A small image classifier, trained from scratch.
Model: arch resnet, norm groupnorm.
Training: muon at rate 0.017, 12300 steps, batches of 128, held-out accuracy 34%.
Data: 123503 training examples, 12.7 epochs.
Rows from block 5 of a small image classifier, named by matrix and row number. Rows with one number belong to one channel. Each number is 128 + 24 x the weight over its row's rms, rounded and kept within 0 to 255. All counts start at 0. After the name is the row's rms in percent of the matrix's.
After each channel's rows are labels from the 100 images, of 14976, where the channel reaches its highest value: "place" is the part of the image that holds the peak. Only what is clearly more common there than usual is listed. The data: crops of objects in photos (Visual Genome). In brackets: how many of the 100, against the usual share in percent.
# convs0: first 3x3 conv (model.blocks.5.convs.0.weight, 192x192x3x3, standardized in use, each kernel summed), inputs 0-191
# convs1: second 3x3 conv (model.blocks.5.convs.1.weight, 192x192x3x3, standardized in use, transposed, each kernel summed), outputs 0-191

convs0.87 094 [ 94  98 173 148 163 138 144 164 143 112 123 179 114  91 104 138 135 156 127 156 147 137 131  91 137 117  96 160 118 132 138 142 122 125 101 161 133 124 146 131 126 172 151 140 109 121 121 113 161 119 122  96  93 131 157 104 138 182 143  99 112 127 174 141 140 108 110 114 128 144  92 160 165 119 110 142  92  72 120 134 124 106 145 154 144 142 132 180 112 166 126 146 114 117 115 163 158 106 168 111 139 145 106 125 116 125 121  91  99  93 158 135 100 115 129 118 122 139 155  98 129 123 117 115 117 137 105 151 123 113 120 118  80 113 107 108 105 150 139 118 167 116  86 110 196 105 183 160  68  64 125 159 113 127 138 127 153 100  88 134 145 151 138 142 131 117 121 124 120 135 123 147 127 160 110 101  72 173 116 108 133 135 137 145 116 135  88 135 159 132 114 130]
convs1.87 069 [133  85 160  82 147 130 130  84 137 127 111 139 124 149 112 128 150 109 119 134 111 156 121 122 157 125 126 143 137 125  67  81 132 129 183 101 104 116 130 130 149 126 137 132 132 115 130 126 172 140 116 117 117 151 170 124 160  86  92 132 198 107 154 145  99  79 133  99 107 124 204 102 106 106 148 112 169 146 112 127 104 163 177 157 141  90 103 130 135 122 163 125 169 124 170 136 122 126 117 107  98 127 112 128 114 118  88  81  90 159 138 132 151  97 107 115 128 146  99 136 137 104 113 126 127 153 128 155 122 125 135 170 124 158 160 140 138 156 141 150 127 172 161 114 118 115 117 116 126 115 111 106 110 110  94 118 143 102 156 160  80 115 120 138 115  81 121 130 111 156 132 120 169 161 151 134 146 123 101 128 125 115 113 120 104 115 122 124 170 176 146 147]
place: bottom right (26 vs 9.8)

convs0.15 104 [119 146 155 133 146 131 144 110 129 118 131 146  93 115 140 114 139 113 171 118 126 134 108  88 161 138  93 139 151 159 127 103 152 143 166 127 132  90 145 132 171 121 133 123 146 131 113 128 146 116 109 123  86 120 115 136 142 119 120 158 156 133 113 174 160  86 144 112 150 138 113  73 140 119 115  87 131 112 127 163 111 187 130  99 150 111 139 145 164 123 123 136 171 139 151 197 106 139 139 114 123 116 113 115 103 116 115 122 146 149 134 156  96 147 116 120 125 119 114  85 127 128 116 147 103 162 124 159 153 141 107 104 113  95 150 110  82 108  99 150 126 116 101 113 148  76 139 142 149 159 138 146 111  95 112 117 152 144 111  85 157 130 135 153 139 123 148 117 106 134 148 110 163 139 142 136 154 182 103 137 109 147 148 123 104 114  68 167 104 106  23 115]
convs1.15 089 [128 144 125 135 129  91  44 125 127 107 151 135 133 141 136 120 157  91 100 151 147 125 118 145 168 111 147  95 187 115 112 129 110 118  99 129 105 125 130 103 117 158 120 143 138 158 156 147 120  94 146 131 150  85 116 137 102 109 145 156 151 114 127 149 115 146  94 116 147 133 161 104 141  94 116  92 131 122 105 131 147  75 110 163  93 141 108 180 105 108 118  95 153 114 111 118 150 113 130 143 155 143 115  80 129 105 100 153 128 148 138 135 141 178 111  99 106 121 147 122 143 105  94 120 160 106 132 122  72 116 110 110  77 115 100 151 109 119 131 132 158 120  99 149 115 124 130 132 117 127 155 116 167 143 122 105 101 114  66 149 121 149 138 132 142  93 132 130 113 147 162 105 139 130 133 139 138 136 135 105 181 160 167 181 140 152 159 177 125 158  76 133]
place: top right (30 vs 9.8)

convs0.3 119 [107 119 121 128 111 125  93 100 109 128 120 119 118 149 169 130 115 171 132 137 142 140 139 159 131 120  93 150 168 108 123 113 127 108 134 160 132 136 152 137 163 176 147 139 119 146 119 136 123 102 106 103  42 114 120 146 131 105 100 144 156 184 103 162 117 144 133 140 141 154 162 106 144 102 188 131 148 165 107 112 119 120 114  84 132 110 122 123 118 173 147 117 178 110 133 125  83  73 145 145 130 142  97  65 138 111 109  83  99 116 150 168 127 115 157 152 163 134 130 107 109 141 112 136  92  56 106 120 108 166 136 115 137 114 124 158 119 137 130 168 117 155 133  96 173 127 115 163 125  96 141 135 136 111 123 134 141 132 117 122 115 128  93 133 143 131 138  76 116 132 106 116 145  90 152 129 116 129 150 142 188 147 167 131 118 145 117 110 103 130 132 122]
convs1.3 116 [136 143 120 150 149  98 110 170 112 157 132 168  78 157 122 107 126 121 132 118  96 121 114 142 139 145  90 110  99 110 126 128 160 127 137 135 104 129 155 144 154  68 171 119 144 135 148 133 150 125 139 112  85 167 114 129 143  86 155 133 114  69 124 126 102 146 145 152 121  92 121 139 167 123 121 113 148 113 162 168 121 112 125 126 111 146 151  99 135 195 162 150 129 144 152  98 151 150  91 104 150 156 126 151 187 117 158 113 135 127 151  91 110 139 162  83 145 105 116 135 185 148 111 160 141 152  77 145 143 149 162 101 121 143 176  52 123 123 121 156 117 123  96 151 143 169 104 169 131 129 132 144 131 110 139 141 111 131  99 134 136 116 103 101 131 138 106 121 132 127 121 124 107  98 179 122 155 112 123 124 127 143 121 120 128 125 128 129 175 139 115 161]
place: top centre (43 vs 11.7)

convs0.182 085 [105 133 123 136 133 101 174 109 116 140 114 138 138 148 158 114 124 110 111 139 140 122 132 123 117 121 113 118 133 143 111 108 109 170 102 137 161  83 138 140 114 100  76 118 142 108  99  86 143 127 121 180 147 148  97 182 135  92 120 151 112 165 125 144 142  80 140  97 153  82  78 118 146 120 123 138 104 106  87 111 170 118 121 133 131 160 123 147 121 117 137 144  76 124 138 142  97  99 105 139 145 148 133 102 105 132 114 158 105 105 112  95 154 103 139  94 120 116 144 152 127 135 100 179 132 165 139 100 107 118 141 137  94 106 139 128 119 131 147 117 120 127 162 182 174 109  70 147 100 118 148 129 128 143 178 151 111 147 163 132 155 131 140 111 112 114 127 146 141 118 140 131 185 124 184 121 158 111 177 154 135 184 107 113 117 154 146 107 119 147 127  85]
convs1.182 078 [124 123  96 133 183 123 131 134 118  83 120 189  79 114 125 132  52 172 135 160 153 122 105  86 168 121  79 135 139 152 144 140 141 113  78 129 133 124 144 156 112 107 142  83 159 121 125  80  98 142 131  83 137 143 124 111 138 115 108 139 152 108 146  88 118 112 125 109 127 124 142 151 166  97 158 120 110 141 147 123 171 142 138  83 114 140 118 159 100 141  88 122 136 118 135 114 101 164 125 111 132 117 141 132 134 108 115 152 130  91 143 107 119 113 134 124 125 124 131 113 133 128 148 118  98 141 119 154 151 154 168  87 127  97 132 103 131  71 109  91 121 109 127  90 119 137  71 126 117  87 144 139 153  98 106 133 151 120 121 124 109 130  86 126 127 104 120 151 137 115 102 133 149 113 149 127  97 109 100  85 118  74 144  96  82 148 136 121 104 154  93 124]
place: top centre (28 vs 11.7)

convs0.0 117 [102 111 155 128 135  52 138 127 151 101 134 116 126 148 139 136 133 164 158 134 115 133 139 152 150 102 116 128 204 149 121 107 102 112 135 157 104 119 120 148 170 158 151 149 128 130 135 141 113 110 156 155 122 132 120  90 132 116 148 119 131 222 104 128 126 145 133 112 127 140 121 163 102 118 131  85 128 107 133 134  85 104 129  90 140 127 145 134 133 162 126 126  55 127  87 141 128 104 111 161 116 157 111 130 175 140 132 104 149 110 152 144 179 137 164 146 132 190  99 115 131 107 139 116 120  86 130 119 157 140 119  98  72 118 128 118 123  73  92 161 145 155 125 143  82 126  84 127 110 120 106 108 116 134  96 122 132 125 168 122 113 131 116 162 131 112 136 144 111 124 108 123 144 101 141 150 130 149 169 149 140 131 141 143 125 137 123  90 112 101 141  88]
convs1.0 126 [155 152 152 126 153 134 152 121 118 115 112 133 151 188 126 131 117 103 154 142 109 109 117 172 144 117 135 156  99 123 139 130  94 163 121 161 132 132 132 115 122 119 126 110 133 121  88 128  85  94 129 153 147 105 136 107 101 116 116  59 136 119 119  80 113 155 130 127 143  96 147 139  99 124  61 134 127 110 116 116  65 122 103 107 140 116 136  96 134 142  90 150 131 143 130 120 128 101 145 166 145 142 148 140 153 147 108 121 133 133 109 146 147 153 168 125 115 130 123 118 114 156 137 140  54 116  90 140 103 142 133 110 100 103 192 113 132 103 103 101 119 122 132 103 134 142 178 120 134 128 131 145 135 150 121 143 173 133  94 151 153 156 163 119 162 116 141 156 136 101 138 121 145 136  75 114  95 120 129 135 136  98 133 103 201 166 100 121 190  98 116 148]
place: top centre (30 vs 11.7)

convs0.191 092 [101 154 139 122 110 112 121 136 130 121 134 138 137 114 138 135 129  79 142 111 143 118 144  95 134 123 105 150 128 165 153 134 107 137 104 168 149 144 150 118 137  36 109 175 144 144 139 135 157 127 136 246 147 123 144 124 108 124 138 118 124 136  95 136 125 148 136 116 127 114 123  67 164 117 100 142 142 150 145 126 164 129 146 119 133 103  85  90 113 147 116 114 139 113 148 127 140 138 106 106 144 146 159 125 125 102 137 171 141 149 178 137 156 146 134 149 130 122 149 148 126 152 104 156 108 127 149 134  86 142  93  88 138  91 116 109  88  99 142 172 111 129 138 120 142 121 133 133 141 133 100 130  81 101 153 130 147 153 132 114 121 128 112 145 134 122 127 105 133 100  76 162 140 111 123 144 132 119  90  95 133 129 167 109  48 108 147 133  85 127 131 140]
convs1.191 081 [115 127 156 136 165 118 175 142 122 146 100  79 167  98 111 154 180 145 107 113  99 106 110 124  76 152 104 149 119 127 148  91 105 101 118 104 118 155 101 123  92 130 181 167 121  79  95 141 123 144 116 144 159 135 178 111 112 114 144 159  92 135 123 112 120 158 122 119 132 123  95 125 173 129 139 145  78 151 101 142 125  98 165 119 130 157 109 161  88  97 158 118 150 107  80 155 168 137 134 147 144 100 135 170 145 121 136 143 136 116 149 106  98 141 135 190 136 132 157 128  97  95 143  95  87 100 132 157 121 118 145  97 145 125 115 101 124 112 130 124 152 114 150 123 113 114 170 151  82  97 115 142 119 123 155 144 130 130 132 159 103 115  97 159  99 129 136 126 144 130 119 134 139 136 143 111 151 163 113 116 159 115 107 133  95 177 150 138 133 126 105  94]
place: top right (25 vs 9.8)

convs0.40 091 [ 84 135 143 153 155 133 145 151 100 141 145 166 162 131 104  85 119 100 108 145 122 106 113 123 111 102 133 120 144 122 110 152 122 123 126 126 108 158 155  93 106 102 141 107 141 147 167 130 106 134 114 129 121 152 127 116 134 117 107 143 143 120  54 119 141 120 139 132 123 140 136 125  88 108 155 110 105 122  87 124  97 157 105 111 112 108 125 169  97 181 128 144 135 142 133 136 175 166 106 162 122 112 152 142 124 135 120 162 162 100 181 133 108 125 152 147 129 141 148 116 162 101 126 156  89 126 111 125 130 143 136 184 111 117  90 106 158 122 130 170  81 126  90 193 138 132 117 154 171 128 122 146  91 100  97 135 167 164 137 117 103 159 157 145 135 131 115 140 120 130 138 117 126 127  73 170 156 105 125 146 132 156 123 118  57  94 100 120 105  93 109 144]
convs1.40 082 [109 146 147 147 145  86 149 138 126  90 157 165 139  88  94 148 119 111 164 122  96 149 144 139  74  92 137 118 129 122 178 105 145 117 153 161 129 129 102 152 101 161 100  87 127 150 121 130 110 121 124 131 157 107 150 100  85 151  82 180 143 130 129 133 176 154 145 113 126 123 160 110 120 110 154  92 111 114 121 140 131  90 110 101 121 140 113 140 139 100 142  91 111 112 113 114 138 130 153  86 157 105 147 137 121 119 116 156 116 168 154 110  87  94 133 144 150 154 105 120  92 134 119 178 151 140 127 128 100 162 170 115 157 131 103 123 136 170 126 127 150  90 150 144 130 119 188 125  95 137 165 157 153 112 140 150 173 138 141 121  89 173 151 152 152 143 140 131 123 137 117 113 117  90  97 101 126 117 117 155 139 123 151 133 100 142 157 168  74 137 120 121]
place: bottom left (30 vs 9.8)

convs0.179 116 [205 155 123 126 162 104 122  73 134 177 143 137 111 145 159 132 120 107 170 147 133 101  93  81 129 140 142 154 148 121 144 113 102 128 122 114 125 155 135 136 131 125 106 153 164 136 150 129 124 180 124 137  93 105 144 119 111 130 112 147 128  92 189 110 105 117 116 123 106 124 124 172 122 116 138 151 118 123 110 127  58 126 147 142 147 107 130  50 115 116 131 116 176 124 112  78 120 110 142 195 134 141 142 108 145 118 126 166 130 103 133  91 111 124 101 114 132 112 139 111 148 130 163 109 162 153  92 137 141 146 135 139 157 104 154 165 137 144 127 132 138 146 155 115 116 148 124 103 119 101 104 125 115 135  76 120  84 144 150 103 138 130 109 141 141 107 143 118  66 123 119 100 142  75 135 136 155 146 160 147 142 159 138 112 113 128  97 113  99 130 154 137]
convs1.179 110 [170 131 118 156  99  43 155 141 127 164 138 154 110 105 162 130 143  88 141 123 142 160 179  92 157 156 153 133 149 126 134 141 104  90 156 133 100 117 106 156 129 177  92 115 103 109 131 111 141 140 164 147 110 119 134 127 109 117 142 121 155 161  70 171 115 114 161 122 120 119 163 129 131 144 137 122 131 161 148 144 131 113 123 151 156 132 122 142  99 140 106 105 129  98  93 146 128 148 139 137 119  92 136 115 126 165 119 170 131 111  84 141  97 157 100 138 106 138 100 122 162  96 129 137  82 154 155 131 138 100  92 122 109 104 134  93 112 140 158 157 143 140 105 140 157 122 141 136 142 101 109 100 113  90 120 169 115 154 121 113 130 138 160 149 148 129 122 109 116 122 142 152  83 134 134 100 130 123 181 198 144 136 140 165 116 132 150 154 121 163 137 170]
place: bottom left (27 vs 9.8)

convs0.19 117 [118 174 148 139 117 183  80  84 131  97 151 119 159 114 156 147 118 127 157 132 130 147 125  97 135 132 113 148 137 103 126 153 124 121 148 109 126 115 131  83 149 148 109 114 108 116 122 113 144 159 114  65  87 145 126 120 148 131 115 130 152 186 103  75 127 154 141 135 139 144 132 121 158 113  88 157 107  76 110 140 105 114 143  67 136 124 153 149  89  96 145 130  89 126 131 107  99 147 130 129 107 146 138  95  73 145 113 132 125 120 157 125  91 116 166 126 181 130 150  74 124 152 136 147  98 137 134 155 116 143 120 115 123 133 131 131 122 131 123 114 144 126 103 109 144 136 125 149 174 131 144 155 129 131 168 126 130 147 181 147 137 118 139 133 117 172 127 123 109 138 172  96 144  78 120  99 177 153 155 175 144 118 110 100 121 126  85 137 151  79 132 119]
convs1.19 108 [163  67 103 118  85  56 103  85 129 142 105 171 122 126 132 124 156 108 152 126 153  94 145 160 131  94 108 103 127 128  98 120 146 122 158 135  79 105 157 129 166 154 106 116  94 110 164 132 131 136 153 130 147 144 129 137 134  73 190 152 139  88 128 119 141 117 136 123 141 125 132 109 112 122  94 119 135 130 126 132 107 150 137 100 113 119 125 140 106 120 123 143  91 112 116 161 116 102 114 133 175 159 151 107 153 152 147 165 123  81 152 111 149 156  93 115 135 134 131 107 102 139 118  87 136 146 153 130 102  99 119 131 113 139 107 128 119 114 146 118 156 107 111 202 131 142 131 123  92  96 123 118 143 100  96  96 150 150 115 119 118 129 147 145 154  79 161 102 145 120 134 106 109 122 135 115 106 105 167 136 172 152 103 107 105 153 134 172 131 185 118 101]
place: bottom left (28 vs 9.8)

convs0.41 088 [148 116 171 133 109 141 160 145 145 141 131 141 120 126 133 122 107  89 117 123 105 132 129 189 124 146 170 102 164 124 121 117 184 149 144 129 108 144 110  88 126 212 117 142 163 138 133 166 118 141 151 142 133 170 111  90 123 135 159 111 137 119 142  90 128 107 130 126 112 116 120 114 148 132 108  78  66 150 119  99 124 169  99 106 127 139 112 149 114 152 135 106  69  90 132 160 146 167 141 177 117 160 139 177 115 134 108 139 147 107 119  77 119 167 146 130 128 167 103 144  67 128 131 143 133 103 125 158 101 121 142 143 107 120 108 115 145 116 120 121 145 124 139 137 136 132 117 115 121 154 123 165 121 120  93 134 135  95  93 148 123 136  83 117 110 115 106 108 102 148 147 119 106  95 110 128 135 150  57 151 109 148 124 114 137 106 114 144 101 147 165 153]
convs1.41 072 [108 150 156 145 109 147 164 155 151 135 152 113 117  99 128  99  72 100 133 123 116 134 135 116 122  88 126 112 138 150  76 113 147 146 115 193 141 131 118 132 104 145 120 149 144 116 122 125 149 118 157 152 139 109 141 140  81 191 116 119  93 157 117 124 179 158 122 131 118 141 151 138 139 119 151 119 189 132 140 129 128 115 147 156 175 116 133  88 123 136 143 153 143 169 125 112  99 137 184 126 124 168  93 169 119 159 106 131 116 132 120 124  86 125 110  85 143 123 119 168 116 159 129 116 148 129 139 105 137 138 153 113 144 156 142  98 129 135 145  90 155  87 168 148 111 133  95 157 112 144 122 180 169 121 141 116 176  99 125  92 163 139 163 116 177 127 138 109 134 111 113 125 122 111 139 174 117 151 139 139  83 104 155 159 104 114 111 117 136  89 119 155]
place: bottom left (29 vs 9.8)

convs0.123 078 [195  83 129 157 137 161 169 187 122 150 154 159  63 117 106 125 117 165 123 122 128 126 106 111 129 205 109 140 107 148 132 146  64 106 131 157 156 104 142 132 118 124 128 145 104 143 152 108 123 131 121 126  73 129 123 103 157 124 122 132 131 112 175  90 103 115 128 125  95  99 108 144 118 135 134 109 107 114 117 128 146 127 143 109 155 146 111 131 110 126 129 156 150 126 137 138 126 119  84 102 133 120 115 164 114 146 128 105 134 137 142 129 148 147 101 145 158 106  97 137 151  93 137 112 142 131 108 116 108 120 132 126 150 110 152 125 147 107  95 134 124 128 156 138 155 139 134 120 141 161 163 185 127 131 131 131  31 170  87 117 103 116 140 121 117  98 117 164 113 112 101 146 128 157 140 164 148 113  96 160 112 138 130  97  98 146 149  83 100 146 131 147]
convs1.123 072 [158 115 146 140 138 115 107 142  58 155  88 133 123 151 100 160 121 147 138 118 147 121 105 141  63 134 125 113 149 138 126 141 123 153 136 172 164 102 162 108 118 124 127 116 107 145 148 117  73 119 151 154 124 161 118 127 122 104 118 139 153 150 184 146 139 120 109 135  98 139 143 113 115 126 137 118 129 142  83  84 102 155 131 102 116 143 153 132 176 131 105 144 168 118 139 148 110 149  98 122 131  98  94 116  82 104 129  85 116  92 135 138 133  84 125 114 119  94 102 116 134  98 125 111 141 116 121 101  88 143 131 118 106 170 130 111 167  76 121 140 104  92 114  91 129 133 147  95 142 135 127 124 141 102 127 155 177 115 130 189 100 146 113 118 145 141  86 143 160 144 103  92 131  89 127 179 154 114 112 124 107 107  89 152 118 112 119  97 114 121 152  86]
place: bottom left (25 vs 9.8)

convs0.30 095 [ 76  81 197 112 111 136  93 128 110 124 132 113 134 149 155 123  84 167 134 147 119 109 118 133 114 142 113 103  99 131 153 125 149  85 120  83 104 114 144 143 111 157 107 147 108 139 137 147  99 159 145 147 107 114 135 127 114 163 105 108 145 118  90 139 116 155 125 133 156 108 108 124 122 117 152 127 130 128 132 121 142 117 104 134 120 143 115 106 161 115  93 125  75 142 161 145 150  72 147 140 145 126 114  80 181 136 140 141 154 115 150 123 116 169 120 154 105 150 119 145 141 154 134  96 187  92 173  97 129 131 118 138 108 136 105 113 124 118 130 136 100 120 118 100 140 126 149 136 120 182  82 122 130  78 116 130 131 174 156 133 122 129  92 120 133 128 146 156 113 162 176 143 148 182 103 162 109 151 135 173 164 140 107 105 132 121 101 126 129 132  65 147]
convs1.30 104 [101 170 137 128 138 166 140 150 128 118 139 149 131  97 128 119 115 113 137 131 127 149 171 105 158  88 144 131 139 121 128 159 140 135 151 158 149 135 155 118 122  89 152  86 126 145 105 121  91 169 107  74 123 123  94 142 160 144 138  89 148 116 145  97 137 171 114 181 127 135 171 131 113 143 128 114 127 120 166 121 112 121 142 143 127 118 122 124 134 145 129 124 154 124 147  78 131 126 113 154 144 161  95 163 137 142 151 144 120 156  96 148 138 132 172 142 119 101 132 117 110 107 144 124 105 159 124 121 129 143 120 161 189 117 134 106 129 138 192 170 151 134 137 118 147 118 130 143 104 203 117 152 123 123 151 123  73  82 163 136  97 158 159 113 143 134 129 155 130 168 111 115 105 122 120 121 112  89 120 102 122 149 171 115 135 113  79 149  96  96  82 183]
place: top centre (37 vs 11.7)

convs0.161 090 [125 112 122 145 123 159 100 152 126 186 130 149 136  93 143 138 102 106 127 145 118 110 171  77 162 143 144 160 143 141 145 130 133 128 117 153 138  76 111  99 129 110  86 139 162 124 162  91 103 199 135  98 112 122  92  96 125 181 132 119 124 143 109 172 112 136 125 124 115 117 162 130 120 118 112 109 118 133 122 149 143 161 132 191 155 156 142 147 129 131 123 109 128 119 112 106 131  88 138 120 136  96  89 128  84 128 141 142 152 118 143 120 168 145 107 138 105 145 141 120 140 134 140 152  89  86 109 154 145 139 136 138 157 151 160 126 133  79 123 113 155 136 143  97  85 174 147 132 125 127  91 156 125 146 103 123 119 153  77 112 142 115 112 109 137 159 128 103 109 120 158 142 109  90 147  96 118 173 114 144 110 161 153 148  72 135 125  97 144  77 107 103]
convs1.161 063 [ 69 126 143 177 127 124  98 117 133  95 154 159 147 197 124  97 141 151 174  94 146  97  88 144 134 120 126 153 122 161 124 138 133  94 147 146 140 152 131 157 118 118 109 133 128 112 146 148 152 164 145 134 112 147 154 146 170 105 113 105 138 128 115 174 119 157 113 146 163 104 116 123 165 121  88 102 155 122 144 139 143 151 145 117 121  82 148 166 118 124 115 147 120 124  91 115 121 128 113 102 119 157 137 129 149 165 144 116 126 148 157 122 112 116 130 112 130 107 124 128  83 124 135 143 133 173 158  96 175 109 145  74 128 111 122 120 105 111 106 145 106 143  96 149 184 150 162 138 130 124 151 143 123 129  99 153 178 190  98 103 133 121 119 101 163 135 150  69 135 110 140 111 110 149 141 118  93 122 113 127 134 149 109 126 156 123 112 118 181 157 138  78]
place: bottom right (30 vs 9.8)

convs0.22 109 [132 154 113 125 129  94 105 104 135 136 143 131 130 121 149 134 152 147 138 104 107 129 130 161 121 107 160 148 134 126 131 108 138 125 158 125 134 162 131 153  99  89 137 132 108 117 131 129  98 122 163  33 185 145 132 157 115  88 140 143 133 136 170 133 111 149 113 136 151 146 127 115 169 185 134 152 159 110 162 132 143 140 133 123 121 105 138  98 131 150 157 132 131 102 101 177 129 120  99  83 131 127 131 103  41 143 141 123 100 136 116 149 113 134 128 124  85 125 132 151 130 112 124 111 104  98 135 157 193 139 151  97 106 125 141 137  98 176 147 140 143 131  85  72  78 155 142 101 139 111 129 129 102 101 110 109 148 109 118 109 110 122 125 124 114 104 111 136 136  95  91 154 159 172 140 126 153 133  89 141 127  82 145 123 134 151 152 169 117 147 120 143]
convs1.22 110 [123 113 126  91 117 159 171 125 106 105 101 120 118 104  86 120 161 135 114  90 135 140 107  70 151 152 138 128 107 136 146  97 146 164  98 164  84  99 101 122 133  99 107  85 110 132 113 131  96 161 119 173 118 127 124 133 163  72 126 110 169 128 158 131 186 121 156 122 142  93 137 133 126 118 113 154 151 103 165 154 135 147 165 103 126 121 129 134 156 131 109 127 114 147 133  65 159 131 130 128  91 118  91 144 102  69 119 194 143 159  90 125 131 142 161 144 142 155 140 148 122 156 139 148 117 134 124 111 121 146 134 117 121 133 145 143 137 146 109  98 127 141  87 151 122 139 153 111  66 155 137 160 144 121 157 105 107  86 132 126 159 116 137 101 131 112 111 152 119 137 110 102 106 165 155 123 116 117 106  76 101 153 144 143 129 143 111 157 122  95 155 127]
place: top right (35 vs 9.8)

convs0.88 087 [235  92 120 135 140 156 142 168 139 136 134 109 143 134 152 122 130 144 105 111 102 125 109 118 133  86 101 146 123 145 111 122 130 160 145 144 159 114 121 133 158 127 123 143 111 147 142 123 111 131 102 114 108 125 141 134 134 136 106 161 143 118 151 137  56 129 159 129 131 131 110 140 134 126 129 105 111 133  83 132 115 128 111 165 152 132 123 183 124 139 117 118 147 134 122 187 206 136 153 132  98 137 125 104 139 114 130 144 102 110 106 117 109 127 136 140 164 100 100 126 122 108 110 112  94 111 106 158 140 128 124 118 169  95 132 133 128 155 107 135 142 142 168 126 165  83  94 117 118 121  92 189 136 122  96 148 114 190 106 157 155 134  94 103 132 105 129 118  68 127 130 130  82 148 146 143 135 117  61 133 127 131 135 129 142  99  96 131  94 136 145 122]
convs1.88 115 [128 158 156 121 100 127 125 160 128 133 168 118 112 119 141 114 107  82 116 128 100 143 104 127 155 148 142 152 150 151 117 127 149  80 153 101 140 161 119 115 129 165 167 141 137 157 139 146  84 177 141 119 139 115 156 146 145 109 139 115 132 171 113 105 121 101  83 129  89 110 141 133 118 128 135 125 148 139 118 117 151  99 105 131 129 100  99 123 182 116 131 108 181 107 131 111  99 108 109 126 133 108 106 148 143 112 133  87 147 128  73 170 133 111 126 128 106 189 122 123 119 128 177  94 130 130  97 108 129 150 131 167 121 100 197 140 143 129 149 168 166 124 116  97 120  91  76 129 112 127 143 128 135 139 110 128 156  88 183 123 112 108  79 184  96 132 106 117 132 159  98 141 162 112 124 141 135 125 141 155 139  97 119 113 154  79 142 102 140 109 127 121]
place: bottom left (26 vs 9.8)

convs0.165 093 [ 99 104 133 138 117 168  89 141 185 164 102 129  75 122 133 127  97  90 131 146 123 138 145 113 129 142 117 146 132 140 118 134 142 157 139 156 124  88 124 129 147 192 121 126 144 137 119 140 162 135 153  98 122  98 116 188 128 190 120 121 120 113 131 191  97 141 103 121 121 153 154 114 101 102 108 135 134  93 124 109 140 136 104 161 129 149 138 153 128 135 138 122  96 160 126 110 163 111 128 134 123 113 122 162  76 104 118 128 143 128 114 150 129  98  80 125 103 176 120 109 108 116 127 150 106  92  91 138 142 111 103 138  96 119 142 148 160 131 134 114 124 140 151 143 109 109 120 144 101 161 105 156 112 105 107 165 129 140 153  92 159  84  65 142 129  87 134 145 130  89 119 168 170 107 135 119 174 153 149 121  88 119 124 146  94 129 170 124 167 114 122 130]
convs1.165 079 [100  97 114 118 145 128 144 132 122 120 100 146 111 151  95 124 115 129 109 128 127 113 100 117 133 140 103 182 102 144  89 125 138 147 121 143  93 146 128 149 117 150 136 102 146 123 152  67 172 121 168 124 129 143 136 126 168 121 143 128 101 125 110 166 117 112 102 129 121  99 141 104 126 161  91 174 161 128 128 130 145 141 128 127 152  97 127 134 124 143 114 111  97 131 111  86 150 124 147 125 133 163 131 134 134 127 195 139 121 143 142 117  96 114 143  82 135 134 125 110  98 128 123 181 152 167 147 143 163 151 120 111 123 176 141 131 139 108 110 121 119 189 106 168 156 159 132 138 127 117 141 154 139 157  70 159 142 155 112 118 137  68 128 117  65 117 102  65 119 115 113 116 138 133 139 130  88  97 103 145 133 104 148 103 120 139 115 120 202 164 121  90]
place: bottom left (25 vs 9.8)

convs0.42 083 [124  95  92 111 140 140 113 151 151 132 117 135 115 132  95 101 118 157 165 105 126 152 133 145 117 141 108 123 114 116 107  98 124 147 103  88  87 163 122 114 180 139 165 134 157 136 105  98 144 165 110 229 105 131 118 135  97  80 135 125 137 145 105 132 115 115 122 140  91 120  91 137 113  93 142 154 110  95 157  96 101 126 140 127 138 171 123 149 142 170 114 122 155 112  99 103  93 143 146 166 119 101 126 121 139 118 126 148 120 162 109 161 148 118 146 114 135 155 168 109 109 151 181 117 118 121 118 123  83 121 119  98 116 119 117 156 117 105  93 141 140 154 119 100 192 141 154 120 100  96 151 129 159 140 144 128 136  96 146  92 106 126 156 133 146 156 125  99 144 179 140 163 127 111 126 143 167  92 110 146 158 145 104  96 130 119 137  99 142 144 153 100]
convs1.42 117 [113 130 100 103 113 174 137  97 128 124 116 119 104 121 113 122 135 154 140 117  97  94 139 121 133 123 113 135 143 143 160  80 136 169 175 131 159  88 133 143 159 116 132 135 133 134 139 155 125 127 133 137  82  96 108 142 109  86 107 112 147 133 132 140 169 157 135 141 132 153 148 122 134 113 169 142 136 101  79 134  84 170 143 103 124 165 139 123 138 155 135 143  92 143 104 124 107 133  88  98 164 123 132 130  88 115 167 170 148 142 144 155 143 119 155 144 127 159 116 152 140 136 122 111 121 160 111 105 155 118 103 121 166 144 145 118 135 103 131  53 145 144 140 162 152 122  97 131  92 122 139 160 121 132 154 114 157 128 188 143 148 124 137 121 146 151 164 175 119 110  84 114  96  78 103 134 161 105 100  64 108  89 166 105  94 108 117 157 142 141 128 132]
place: top centre (29 vs 11.7)